config.yaml
arch: "vit"
model: "image classifier"
dataset: "retinal OCT scans (Kermany 2017)"
train_examples: 49215
image_size: 48
crop_scale_min: 1
horizontal_flip: true
translate: 0.12
rotation_deg: 5
color_jitter: 0.2
targets: ["finding"]
num_classes: 4
norm: "rmsnorm"
norm_position: "pre"
activation: "gelu"
mlp_ratio: 4
head_dim: 64
fused_qkv: true
bias: "all"
qk_norm: false
parallel_block: true
inner_norm: false
moe: "top_k"
num_experts: 64
moe_every: 2
expert_mlp_ratio: 0.5
experts_per_token: 2
shared_expert: false
patch_size: [8, 8]
conv_stem: false
layers: 12
width: 128
positions: "sincos"
pooling: "class_token"
register_tokens: 4
mixing: "cutmix"
label_smoothing: 0.1
loss: "binary_cross_entropy"
residual_init: "zero_last"
optimizer: "adamw"
lr: 0.002
beta1: 0.9
beta2: 0.98
eps: 1e-10
grad_clip: 3.0
steps: 14400
batch_size: 512
epochs: 149.8
lr_schedule: "step"
warmup_steps: 2880
weight_decay: 0.06
Rows from block 5 of a small image classifier, named by matrix and row number. Rows with one number within an expert belong to one neuron, the router's apart. Each number is 128 + 24 x the weight over its row's rms, rounded and kept within 0 to 255. All counts start at 0. Numbers have three digits each.
After each expert's rows are labels from the 100 images, of 14848, where the router gives the expert most weight on average: "strongest on" is what is common among them. Only what is clearly more common there than usual is listed. The data: retinal OCT scans (Kermany 2017).
# router: router (model.blocks.5.mlp.router.weight, 64x128), inputs 0-127
# up: expert up (model.blocks.5.mlp.up, 64x64x128), inputs 0-127
# down: expert down (model.blocks.5.mlp.down, 64x128x64, transposed), outputs 0-127

# expert 33
router.33:156140132144123128117137134102131151133118151162105114082084133119159106138169118164165130109153118163156142166124128102094164137158147124115172085120162147169136169144099158129096129107135146098099145152151115160158137126163148165096115126106155095131106136161096144110144092097123134103108107083123122131154133170134155156127147140118151089132138113112075131090136093138131106093148
up.5:132183118147133068141146144143129090131203092146161115150168122142109122139154136134077138098115105133138088150142155154084110120138106142113128171151154140137113106155092129125163140127132132148187137117119080120165132112103108119139110154125143130110126134138121107161139120077131101137102136147167162120065121109145124146183127159145101119139127132128110132122116125118089157130134
down.5:154146157136139082099149124111089072094142097148123169150124148130104126139137168077089123152144123135183113134101152174121096112122113166147113146134148106118125109110109135125145130134121129094106110173088128161097135109091135088139114124115077142117131128154101129166159134129110096170126153111112148133093153155146133134110113124157094162121149102125179124161082137123137138112115
up.6:113141129143131164113161121132135094171105140095144110142081102148166154136126117148128182114158082082131126104156132113152109174163131122122072141116134142118112155141132129119142192114142113112123103108101168094135149158134104121120151162154160114119112108144135075157109121147166147115152124137153133135146153111150144117157110115119080117130117124137131116183144140128132184088098
down.6:064143089123133146121141144113124133161146162080125147129120075166137137156116106172140144102144107169108119100159146144119140096110137127116093147119121126092099159108123155129122159186179120150146139143162123126171130128148126108088143165163151123118124113133137149143137101112127147126099092102169126091099163128136171106125125105100139115079136109163155104113112138139085147131132
up.7:103128146101123160110105109113124096135123117089136122149140098081139098117118136101107140187102126106123131106107117138143159122114123132134116164119102091123114143110157107138161100136097105136141077100097150098093099137119125128156125143136136113116097124107158170111106160153106122138188136129115119099142110146097086102137099100136116154068082162094152079164126142128142135178123
down.7:137116121119134099097123135141138137107124166135140124150105129111146150138114133161141147153130108147118115157101102098147113112086131118136165174121125205153121121118127150080113142127121126115141126127155108136167148112104174120136147176137138094114133126120123163138152133103122067117098098098082093134142097069152140190128143120093127114170113115105089136115110088174160124120134
up.8:090100099072087132125124104113131132114121086101096113151118123165132136092115115090127120159133146086087106089104101136142097115084120135114080159096094093105118133104135143116143111125119077173188096096128104115088062123161127111113120133145124141103120111104169126126130159136148132122140142138142133132131107114127118122111090092135102149119094119165167106122131139124111128147128
down.8:140116128123113094116142104093150119122121140106124111109125142112159104139108122108108156175165127122125144123095108081149141063098186073153154175175079142149090132104112087114089134104149127136104107116127124119124099098129171090085132163123120093131127146154120138102108159123126079136123120138109119131152118120137113152119120132135130091124129146143090108100187115149155122123138
up.9:138136089135148151106142130114192163132111112111094117158119089140135118121139144084132121159105116114099120115122096160152138116112144168104118155077083130115161111073130134120105104143132120101138132133173146177103111147161142107089101122112128178150111140116121164097123117114162137163138137128135137165146130149104122095078133091116115148124128123161150118091082112118128106117072
down.9:124105124098078125132118127162125144095131089143158160161166107122090135148135152142143082071077114137142114167133121145100120156142111149126110104132139083122149150124135193115175146174167099109168134156146123143094148106145079123162109156120094149093144133143150148161119136096134129117124140101146105125121122132157103108132110136127112118106122117105144094125121156141081107157113
strongest on: finding: normal

# expert 2
router.2:114159142123143156101119079164109137110125142094167132169071130128125145129182187091127139124157098091131100142091097098121129151155150165099140126140155130125120108117149134126105122162159106156165141150141147110101165147105119170168151120120120107127126111089129103077125144124137105127098106141151099113144134137103130150161094113121115099079130121122125171141121141098137145092101
up.0:130144145072105111129127147121140129124124166135110141165128131109055119080143164125112128123120124124103158147122107177131116151140145106104141117141146124135133087080142120185120099144127084117140096161078108150118103133102109114165130131108091149131170111125154111125128114124121095199144134130131121134120115084078142136131082142139158129128149109155149154117134139105176134088123
down.0:136128104101090158133147167149100151130134124135175134166147143155112103126117118152104122131109120102123148153145133139062094148123124168140167101123114115139132133096145116110185104175122119090112073144137154178160136140096086139161142128099134147153150091096143147101118164105111128135153133098119145102106135167145130097136110165116178136097127120127134144085127112116100155127152
up.1:152111103126113089138116124110154115166106117090097096113176176142121135107147103113142145139114154151136115111148107106101117106068128129109107125097094077129127120134104106145110103102112167108072108130126093131168097102143137109088128141191119133149102178145170120170169111134120124119149134114115101136121117072161131101100115155108109108141135142131131138135123094118122093141117
down.1:129088132123133132136105135099110110114150130102144166135123115105125115157167151072147136092106154101110130095160132136130093108158146109103117100095098127141122108138103105093136097154100155107147140175139147169133137168132154155142131140133109128172112145177120173157105124169120126160128094088069103106145102138152083120136136129137153090126118156101128135115075127116116158114161
up.2:146166143157155143113160160151166122143154165138159134101111114145127114169167159131125149135126103156134091160107177146119157106133112156111130139149103137135077110113122106129163141144145138126146156094134151130146132135100158096092092136147171103149136149146132134121075104152151126164115142153161130100139090147141089142135161115156117132117147119113091092141093122105080103103079
down.2:138135093096107105147167139155146114125135161104154147130183134124114081158168165132142168117148172141126121121106161155150124104135092114091106169113071123133091154116122081099144088109103100157141145128155087122146121131119130100120138123169145114148138155153160146109093106132120108163116124119134120147120086121110082119090124137149156137150180133139084110134137155118120107130110
up.3:137093137110086088095075114137111095129091156103111131121196150092162140102121118081116122178139145138145153108148088111123147111093135092147120128151115111112116080122106108130098128140118168140111096161125114146107093092133162140104139115158096158144101190157139124129110132149163118159135122151141115115140099112118112103128110117149124102148097137138135095146147126108158108160149
down.3:064163166161189156133122158135122104145109119101099120135139106138151166135114118160124097143121063080077116127118103125146142127141081141108108104139127100083108117138128139168119118131149148144137113142109143099135127164123119128111152144131132158117155089085115146114118134123118133144111134128133140099129145081104112096086115122105108143117132059119179111135146162150150139149110
up.4:154141126104085132139092104133086139109112150104131105130177132114111140108142104113080120120087146103128173181145110154120127141145143116130119150117139140137132107145132116113128096147066158150134067152118135134115092136112129087180154086092156166153136096115116134127149131110129112150145126134119153113074131130119137124117091148102177139150149148174150144082144149126169142121151
down.4:140162129107115135100097097160131117132182124086161114110147090125125089127118140124122145132096097145124151169154122127092124083140120131136143175117117122101094086101128146130143081148131154125163144165114138168102132126123122132145141111137139135152099129114135208135102158121093155135104120105107184143100144152118127089119092111135141124081142141150158080117140118095123143152161
strongest on: finding: choroidal neovascularization

# expert 52
router.52:171158164167140164143107126102165148143152108156125103128147122127111149120164124155170123111130098151110106137109146125131130169173139144155145144149154161120135102126138173155113096107099104150147152079139083109113140094091130151105128156168135173139159160122097090123115095139117155176114136148132151140123124115077111107121140169149155169154124146127112160151128134126146096153129
up.5:163127147162128139088158158093122106149133118130135138097147147173107152096143097150098129092115074111087124158127157119110131127158123174117170148107160154109156113129105171177097110133126142111106119113117090123151116101105073113131129144147126129131151149116095116175137115129097145115143151127139141156119125136122173116136107138130169138094124086109159172165112093092162138132141
down.5:081149115129140120132154127152139138149106160084122137099144125094174147142131156160125158151176088114105095093170111114113108126152126151133154135170113106098088150150079099142118139095146154157139120144136109130102116125142122105090145153144164086131096134164114123126130134169144143157092132116164135120126124114123089115086103097138093088148144085142124102165168127155151151139134
up.6:157092125134112152100121137094123103130115168124116159130147127130141128119149131125131112098103108181088089145135141130097163091144103166151127165116173145101144117145104147139122107156141184106117121121185105125135127115130072130128125164167147158148144142140102135146150126125081157147147146115111155127102111159113117108117102103156127142104107122131213137144074105100148131122128
down.6:104125111149115096105142152110128118109123117084127140103155131113180164163103124134095123142133120169172154129173096116056094181093106146099140122137117099135108108157094119131120149142145207120118117147139140143129080091128133116122161137151133144111099108165119119134122102160143127127089123104129119150133149134140152126119137137107102107130132063107136107178151128145149131130108
up.7:130132165145142144121160147126077155098126133107120165152144116116160138181096145147112144124106128154126150109118127172113111109089119108099083114127066108173115123105110118075173144147146108124118136182133140174124169120144132100154135135150131104134153122153140158149116095084097127124113130105119155123113102105123112098104148094125141122135177135101138083084107140149147135149101
down.7:118101108163128179117131115125091168109108135118143117142134123131159124117145104128133154156109142097100096118164168120148158142099174109122103125118114109136115116077096100120133129101132125135096133135144137135130157185141133183130204089098135122127104109123117137097089156135103101086125084103118118159161145143123132101145133114127158131194141123078119140174129124147135136137133
up.8:118159133107133119134156121120147174115158116152138165146121137114148104091140157115130127137133145146140096145086108182105131146121123073120109115134106131191148133133154160134138078159087098128130118108116104129128087134087131131145169127126128126129136121125156146117103149104130100137155159130166054095177122119107132114091138141076130116112121158124084144086110158109093115110106
down.8:163117117104081114129132137136151124096119110113157119133139172131152137109138144111127142171122154118154189149099110152141102133133139148149106137130119133115127123117111100094158089111104111113113149132122112148103117126181179108156119105113105133141156112100141098126144129136110084153114091137060133133123156114166159133136103121110146177167125132188110151096177139087178131117126
up.9:123142105121101176109099103084128128169119179085121111125088093162089102077151108151153111097128131165141137095101112082155152135107118153156097154089186126082119117104132135120110076115146115143157129128132119137113139155166161117127116131083158143130135118151132115100192121125116140119140122133134122133133135147129182165115103132132127144142125139165150117143106106144140113143131
down.9:134165153107168109130154123150133089131155097162114154134102119169128150178140134135117137115202142139154150134144159119124132095168130159129125120133163114131089145180142115140110180137150115159125134090126133103109130126141146117123117128115119120081155087104138124084124143154175137150119134146146133132175142173167103168146126086135121166132141078124145123152121173132151136130137
strongest on: finding: diabetic macular edema

# expert 57
router.57:129083097102089149125099157143124142140090161144118130123118138081111099111115141109115149109101158150093100109138108121165148097121164096097139152095145148151126157088125101095101091136101147104155124101151154131137127137144076132180160142107129110173130111123149144098099137124127125146145138107105122128106118141122160150153117102171137094105130152142076140130124137158129153072173
up.5:103088104110095161121103151139123129124085148091126098122134140084123130077098130100124142125109165129098118124140096113166138086095160088101134137096123127155111170115123083095083090129094130123151124086136157154114117116163089090155162125133127116153124109106134171110095152111114118116140137117105129147133121135135161144133107092154130095112145137116075098125129137168115129090160
down.5:113112158114162125160106104179106126111099123143161141154125161119130153101118115107149135156110082095106089096104097094130153093105129132138146094146142112097144107131168149122124131110114115130157153166140127108128166137123102172150136082141131142157100157107156143127109155150101141125089117162118101089104156119093131129113130111154123124095123193150169137093122116135097093108170
up.6:101104116120102166131111146141114128093087143107144105134137159085116107107115142096118122132103145127088108111122120120157129080100159088111130119101104128152108166116123086099104071129087137127149126095144161157115126132138106097157162121136139116161116111102149159112085168105096104113119122115088114114145114135127139142135117115157125101113165142095047103106121144163118137093156
down.6:110138158118166122165132112150106147102116127154150149151101138126122133104094110117152125144131079105102107094120104101115156104079131151148147114127153116082140101119163148111121148110135111141164154164127122103142186136106103176146141093144140124146121144106136128122108149126101137121096114137133136113109178123084147137119130108143131129094121184140188149080125114152088086107180
up.7:114111107136145134128143137103114123161146148160118112125168090152110133112083093125137125116148143158153112116180131122121142178165139124171122169123119139112117132176144134123136170130148109120098126112141091121165206136126124125100133150099148109112109122208101126129135076091125153148142130133163164169100139094131116109152147158127130115170138153108117140172121149137121134130108
down.7:115134106161115133097157066114154113149147177088141130108159119131088096153130133177147152111089113128133156164104172147123158149173157161081108106097138109124097126138126122155155127124147160097100096109137152110106101138163158089125138133154154142100105116142128133157176148129117134134157138081105108106107069120130112119099103129110146135129140117139122122167139145103130153107125
up.8:136131122112118145125135127127118095123146144155141142162113117118100114161126158123142115151119120122130098095131146178120124103189067129184154130156115143085106118089114152134151089146146144120150115151129107131132128131109146175093128162154118120122172121095133115084124134170170093175137123098117143081119086090065136149116146127144159135134126101146155113098106134113120136167137
down.8:138126137106097174082153117082099131127133117125100108136103118138147165164100136147127103123142152170173165136144171138138079152133114130130164092151121127090101128124136133157151166158134141146107084122103105127128107097079117114103138190153123159094187091107103088139122173136155130116141133100128130122151115114108100107131117149117098130127129097109114139138142152107114125159095
up.9:116141135147163129144132127123165141132123159154149109117188098153165135110115118101157136133170120129148095112097087118102145113089142118137088126126142127103097154184087114115091117138110144160131150126129097129124150155151121124121155094126120109127115143155113128104144053084103125082123117127140084160149144131131114141115136093181121103142143127108079145165150137144131132105075
down.9:128128120173144143170179136135131166120127179150152142118144092142128074145143108112128128104142113129119138136152166151091151134137141141123124156131094145147136144126118122108159151183163138159117131112120121142135121164125155100085139181115147144128158099145109140112112089092149128105159168165160164145164093133149146117128161121133169118166134121134068107156087137125137143136089
strongest on: finding: diabetic macular edema

# expert 49
router.49:163094145061149092158128141128133162131140098129131150080150149133156111151100137118140150170139127118086096118126130119095165103139132164133147174124124180146116168098145128120159096109110120112113146106146125132159148128101132155116105161144098079165082180147127171126118134123116104155125133131136143135115158147138082161094146143158156152090149149119110137143115134141151110155131
up.0:091136144172089146108104105103110093116104097119137128141157078129091145120120103161129110105126106169188118110141114133164098120132105089155105085146151078106154107132109131164108174149159135122134081101101128111126093105135113133135138128135129149101150096104147079153131123134126127116149120117102110135130094132140140095164078117121089105110107108105145124094154124102091148145130
down.0:116134105143115127157081085162122188106095111120150112123161100092103106102126125101100117132075154127152098119107116117114140118130191123118159100149084097124154144139144133163130105105130128137184155122107107114114116121135132090131104067104168091131113148126155115099100134125119127114124134129137152150126132162133118106170168139124110067107140153098124122098119124128122092160134
up.1:140163158167147113131138138124170127163131107160127126116129102120091107159142106109109076117140114149141151178127129114152148141154118170094156122144170141109152125131076123158080121133127197141180141159163129099159088137103143143155124115101142194119123120104110118102124115130135133153092124138121119151153139159080124125141121120139136134105112088139132160151119149131134135102080
down.1:115149138114126163120180108132142094148129111120092125180077135105102092146120170158143123154190100137087113083124108113123159115153149157147116137115178149107118114155124114152139136107128132094133121154129110111156160160101113101148135147131089123109110124097140158151184108117101119165124094122123127120130131119103149114108091090156112164113159109118143172120129093154135133088120
up.2:140158161149133150111141125098180108179167141150105116126126104133134143130102091109124119103156101149127146159149117129168138140156118145125146144124181123085155101142088130189084146094131169105144126155160131101149124126106092132149127142127140205125126124110136117138136129116128158142101102094108107168156149153069112121124117117134107156112113104128157146181135144127156138119126
down.2:152139125118114141123164120110133122150118123108105111150092130084123131158141165113157150132154098142103065113130129135089163100174136160139132149119159163124117158129102137142101110112123137087114109159113096157133141129129109100129117137129104095115090162146100167153133071135109111159144114098148146130117105112132102087079078105170096111111145092137127156125101086158142132093104
up.3:094147082145142144131133113111147145149166101133055120164112135152126160110112165083171161136081133125115118098167167125114124131105130123129156135137117116066139136120121120174134122118168154099127102111149134126129126148115107075094080184136117137145127119143133142143128170141138108145153146146120087134160157111156146140134134090119098126120139115124100133145084101116078138129145
down.3:110171151133140162121112113139164144142134129123104108108097103127146135158122119188124142110149085137104107108148166154124158182166135140088147126176150123116081166148148139162132168130154113152152128113166140097130078119136100132104102141161166136093138083131129111117102144150183141112107139112178130150130108118112111149120125098129113134104120091134157130151169142107134127110096
up.4:137139137052120135136103131143114150145139131125095124132114136111151178128110169097147147147097141115117124142115152125149145124095128124151155140140135133124108144096183155136140129091140099115152141162151158159072160116137118077086131129113146119109117161136134157143154158125177133122113100109167131077134114068120077164109143127133102133149155111126146100150094135147160108168125
down.4:123144118135071132083111107120133132094115109095122148101131099139118131109117123137140134111097118115123127171099174130114105136131113103136155067162094118137114126118106177122166139144134110124141116164079132162120104094153109106111111133115144102114153125183123098148109129131134121092137100078156152116143083095156127124159110129144135112127122121138109065143181108075102160144110
strongest on: finding: normal

# expert 29
router.29:140080143087116126123122163158143157095115136157131160117110120129117092148136137131142154120130125126078108107109108146139141137183136107139153146091148185174160134109118173099111162119145152093127103137128143144144145144101096151171136166131121095146144139143112078152173096153157122112134109095121120125119115150138159153170149151152181120152137151133106163154121115116155165102132
up.5:107144102135147160147183125115122149108070146153100099146148142146171123153128138143119127132139126156118114147151103125104158119106146101099098132113107102151117104185114151117102130118120135158135161114126131153068127111172137090121118120158106143124133123173123148103092109129100126148104143154138145133140113112128119078076114106155139144182164151119156094112129158157153075122094
down.5:146111112159160177150128128121102146141125134083124113083120099158124119146103121144150096111138110146124100077178143131150106098131139100161153101145144145117133165093115117129093146135155138145135153148116093127149130085126159114093109160131181069102115144115101127111125101109141131083133144147150188118142128137159184128094158115106129103161167103151142133140127130116117099106117
up.6:124131085120085127159147084104104145117078103110145091132123153139162123144137098134120149126105151137146122137160113137173149106104131096096116099136079122147114147153109120129124121146101107159140119132100095169143084130169143114140137131143104113141134107134157119136101096138115101100091121128122162141136126105162121143125088112106163067156160135140093135063177122129169128125168
down.6:158167148165123117135146141075106179149110129097145095125115150130150135153101102151138136137132091162131138124196160148103119136139113100157153160157129173149095131075118144165129111135139165123142153130141124142168113125103149140146118152131151059112135121137133140098110089137138120120105108098140133116142103153105138095088158108133124088116128138140114119110155093168156124150175
up.7:116122111152102134137133099109116135149070153135123119128146128108163129173127078134121116155149115152149125110153137109117130143115146086103078074156066116131048131149078116102118176133129170135100103136138127113182127104113119168110135129153165116143116117152123097113060134131118161131151126130156160118128091125108105138118130115129129099149127141133106114123146108147125109094131
down.7:156131087126117138140146108131146141162128123072152119139149145151127075170097172136153156120111099164127121132148158177119137137146172152112117153102146139147098120114091095150115100135182120131140138105171118134126113080163133094127135174120132100117136120113127162096131105116123091130134156103169170154117071125145114129125138092117125105138136106142122129135126109094124132072087
up.8:127156150139116116129130123086092117134132065115117069137130149132161157154139109127099113161158144162180175123155128112112097137077102128101152121157117077102106114136113127178173124124095124153144139098091131096104110124138129118146128126144149151140132094121142154094110137110120128110114141138117137133079154135142126089123115138132106134093141166137172108099119155122111099188158
down.8:157157086138146116098143118159126125126146158078138148108172113143118116161106130125119160114110140144146108144172129136124129105130131140160143161080130127139140117126090113110084140114156141120124134137171101170141133111178138088108134152128141100118125133166096169114137093104144110160122093063100156147109098129134148102074109121144129141171128068120120098128150148123128144092095
up.9:112166137165099141125128120121136106122123129102155081128150138096129152121131110103096114165111124124171160156139133136124116132092111152109098068139111062106083116115133087158168107109130122168123103106117144098101115113134161108094118095114155166098116105092159146094109160114133138137128148161134150098126089125086072115106071126130122156111110125114134122126129147126125105161127
down.9:122135135151152135164151143143116145160133109134145155131145156133156156139143139099159114149126142156133088121185156148093126089150135108142160120170111136125118125113108112129097133141158121161124187106152095187126154118135122131101087166152118083140143157122120141099159113134134111125076126115187152097140118126147166128081167133105094100162140112132125141073128117135103164131127
strongest on: finding: normal

# expert 61
router.61:120153159101149129154145162143086117104111153149126169128135130097148165098133134151092098111122168126128121143140100128115097159101152105145122101146131129140114166164177154092145137124085115099120072145087167138082118161127090095142093126122136088160158108147163121157118130149124118114171149132120140086129129103135138119102143130129148151158156078092125125120115143155140172126122
up.0:160145135139114151086088126098118083144156118065150119164151053096104123159160125098120121159084111148127133145106144114139124162140078124156129128172126137125145135146126126113122099145130111166169144147156104099139106123129124156153130129154146141133058140119126120124110115157091167146131081170126139116136101154140114106147107144146162144130118157165132139148157106109143138128145
down.0:128181136156136130101113092140119126169122091082166128122138117152168167104146107129103138135136107158166119175114127093087146070119123136121145118131113121106134104118121121155129130118166147140106134109107094110164133089111099120104133140119158103119100139128107142099125150101078135115118122144174173122115195126137111107153128126119107087095143128124189097125166087132121138134136
up.1:176107133083110077127095109140122137068119133132133146113146165100086067118120144102121109116116170107110135105106102145113109107098156114148106118111137113145189126094131115124111101144114143118129095155110155154110101121127126117147183111116067157138120135123154143151131145144131080121126136080072125180112152136125125145095112160140140111137135116118153152113118128092131128102128
down.1:151137119116108091126133137103123152124110165136130147131139128110139105124114148095114163163175137135189176117138142138152147141129130145123130100174092133085126172098045102121100120141129130164146157159131133101133122115111192133096170099118137146147145132105153076118123113160158092114105115157134110149136146150145150127121140149115165131161133138158097145127145147141144122175142
up.2:157114136090108100121101121150114133083115134130152142106159164092097064118112169094111131136109178106104118127096099154120110105103149107157113131116130115136189115092136122117085085155110144114145095153119152153096099129133145109160175094110076138129108151122140164154117149152123084128132137093078124158116160120126119143101108155132152119134130106119130153126115129091135136106119
down.2:170133117137099104112137154096121145124103146133138132137142126100147106131115134096128164161168133157175181098144147137154137152151120151118133134167097156106129159114047096097102105141113136157126167144159140093132151130100194132097154121126138151146153138104145096120120087156166093130114122161121112158126144144146153116126141151101168146159135130140083137116140130138144102162130
up.3:127132127128126109119128084142127142174145138139130103102114112147121144121132099129138121068209098100098134167156120081133138145153166161128117156091134153136078116140125138125138106109114063120117085116130113147125180130120125140119149129144157090139188137135121144107136110086158147109134144111173094159131072126115139152171114133148122130137122161144108098136133137146137129153112
down.3:091116102158182162116134112154120140166155134110099087118080118144113146131119123132154086123116122110110148138148111117133090170109094117142158137102145103136124076121180113158123120115128158097114133115111116142127160161131158168142107132168163128114119107127138145118105152108176145075124134089133118148101119104112166159147173124090110119108090157098147145132121177097114113122136
up.4:063134132121137140140156172136115145113120140168078149138136126148154135118122088183113094136134131108125071101135108136115104137136067138084135096116098115127147159179137137114124147139115187110140096120108140106120110141097125111150107124101146114099127079149128144179125117097145148117126142094149159118119151121107105104086135115078100118120138096095122147114112151137104160126142
down.4:165096135126085149123155155136137088120127151157123140168141153092101108105142161116147136129129123090107157108151121161135152208154129149151123136123118168125151122144104113115146145153097112122134100127128151140115156197124129124172120167133101142162154139123141109142157105140164134154152135170102154136114111125132168124110066163123149155136105101129091122130100137088139098105121
strongest on: finding: normal

# expert 6
router.6:132074109082101111115097152154119154084130112172108147104103124116100108137120131121136136150137143124084119109104119147115147122172156130144135152111147184167174125112125159097132154146140123097148101116120151127153149152109088172176131168111143086152143108144127072114175124143153127117131109092124121115106145153142155129168145162135150122128121168133124169127133110100132173122143
up.0:086124116154098192117103123125165102133129106141125118128132153080143146133114135138143141129147131121112097098122137111145131103108115072163135102150112089099104129131113077169117141136091145131133109130120160132109109099123149119112119139155118160123116152139135154108088131121121121144101110126084115136149099066099077094072081133161092124165103096101110103122166136135141123147098
down.0:175182131130143089124141102144152095144109142127129108125153147095131123125145130112100147111103113148143149143144160124137125107099126106079128157106108097109086129146099098111123135099151139138159193113166168139152103149142146158184129106172160109135098128142157141116145181098116132110058099123132131140134134129103172178166135118123096102134132129159129116143138148107116138123129
up.1:171091110126134141151146154173118141135090128134124110153138126138129088095109129136100113132145158162154137116152111110105150133122095148124162173108178132144129162192156122098137135140087098164123144096098107131124153080109092123152122147107162105100146143148103138146164113156146159087134138133130134154119169143160116139102138127131139097132136138113149124135120103172168063153107
down.1:102104143113115149109146156087128089112134090143114114128115133113142130100142165131107111152152144097143123083088078159163122099124148150182085139119132225156141107079119116135078132117099097077122114148091109153087120129131121093160113151099142116113128135145119152143120102108123129160149137130121119140098122101132126108127111120115097145115139129108137133145085159112153131134137
up.2:099139096173140149159114113135196139141128048146120104117122105108091135101079125137127124096145130102123117117125164091137093148123148109147168079133154114126149140156151119116129137110108117139142139123095186143083149142149103131126109117111094112099145116116101131122130143137126171137123106142115120143185152128138137099138128119152107187121132169094096137157119140097100134150109
down.2:150137128080091089128133132123127106141150135119115142124150119145114105120162147165130126110134134131073143149163153142161169133155146120077123178090167134103136136154117138148133125126106104135167150146165154113121092154162127113166141126123089129089120103093153151129162133130144161145091093132138129147116101136150135169131094104139147170160091108168169139157099125116173148108154
up.3:193123129105087112108135136142142116168153099099102100139142144094133123136102136058095146133116160140152176115164114133150089115107142133138133164113135129119135148142146111077124111138147092097101114165142138160153105099150158126163103164176125088092120121119136148100150122166188107153142100095117133130128100131134119108095115106109118120123102141108145135114131112077139129106124
down.3:131109121147133154175118162134145120142108157153107093101133171122140110136107139141103096145120178125133120141125096127160173102095090111168114158158093175154129124124139108128061130150111139118113139104067141130121109122132152052114114103110126120144146149149103120141118092152129119160134155172107140118106110097112118128071129126132141119153157147114094145138121143126169090145130
up.4:123115146125120170133152144105152120121143134135112114109108172093123116118082120146148123113110150115107094114142139082165134088122131090148157134158138114133135110106091102157082127110154128098095117126110128159117110076132165096064111139159091141123107152145106133135146135150159106152142140134110125114181091105103132154074102124135116129159153123085086111120138133086135081116102
down.4:153110083088108121124142130149162117168088154095134102177113127098122135106120160137155142115060171190154171155192125128173156137121119103104129119092135130077115127141138099122104122121150128107138179125151117140136109087155134124143092142142162120097150132104156118103152136123139124121098097120136138107109102112140141157113137107096100110104116121153133129115116146126115096102147
strongest on: finding: normal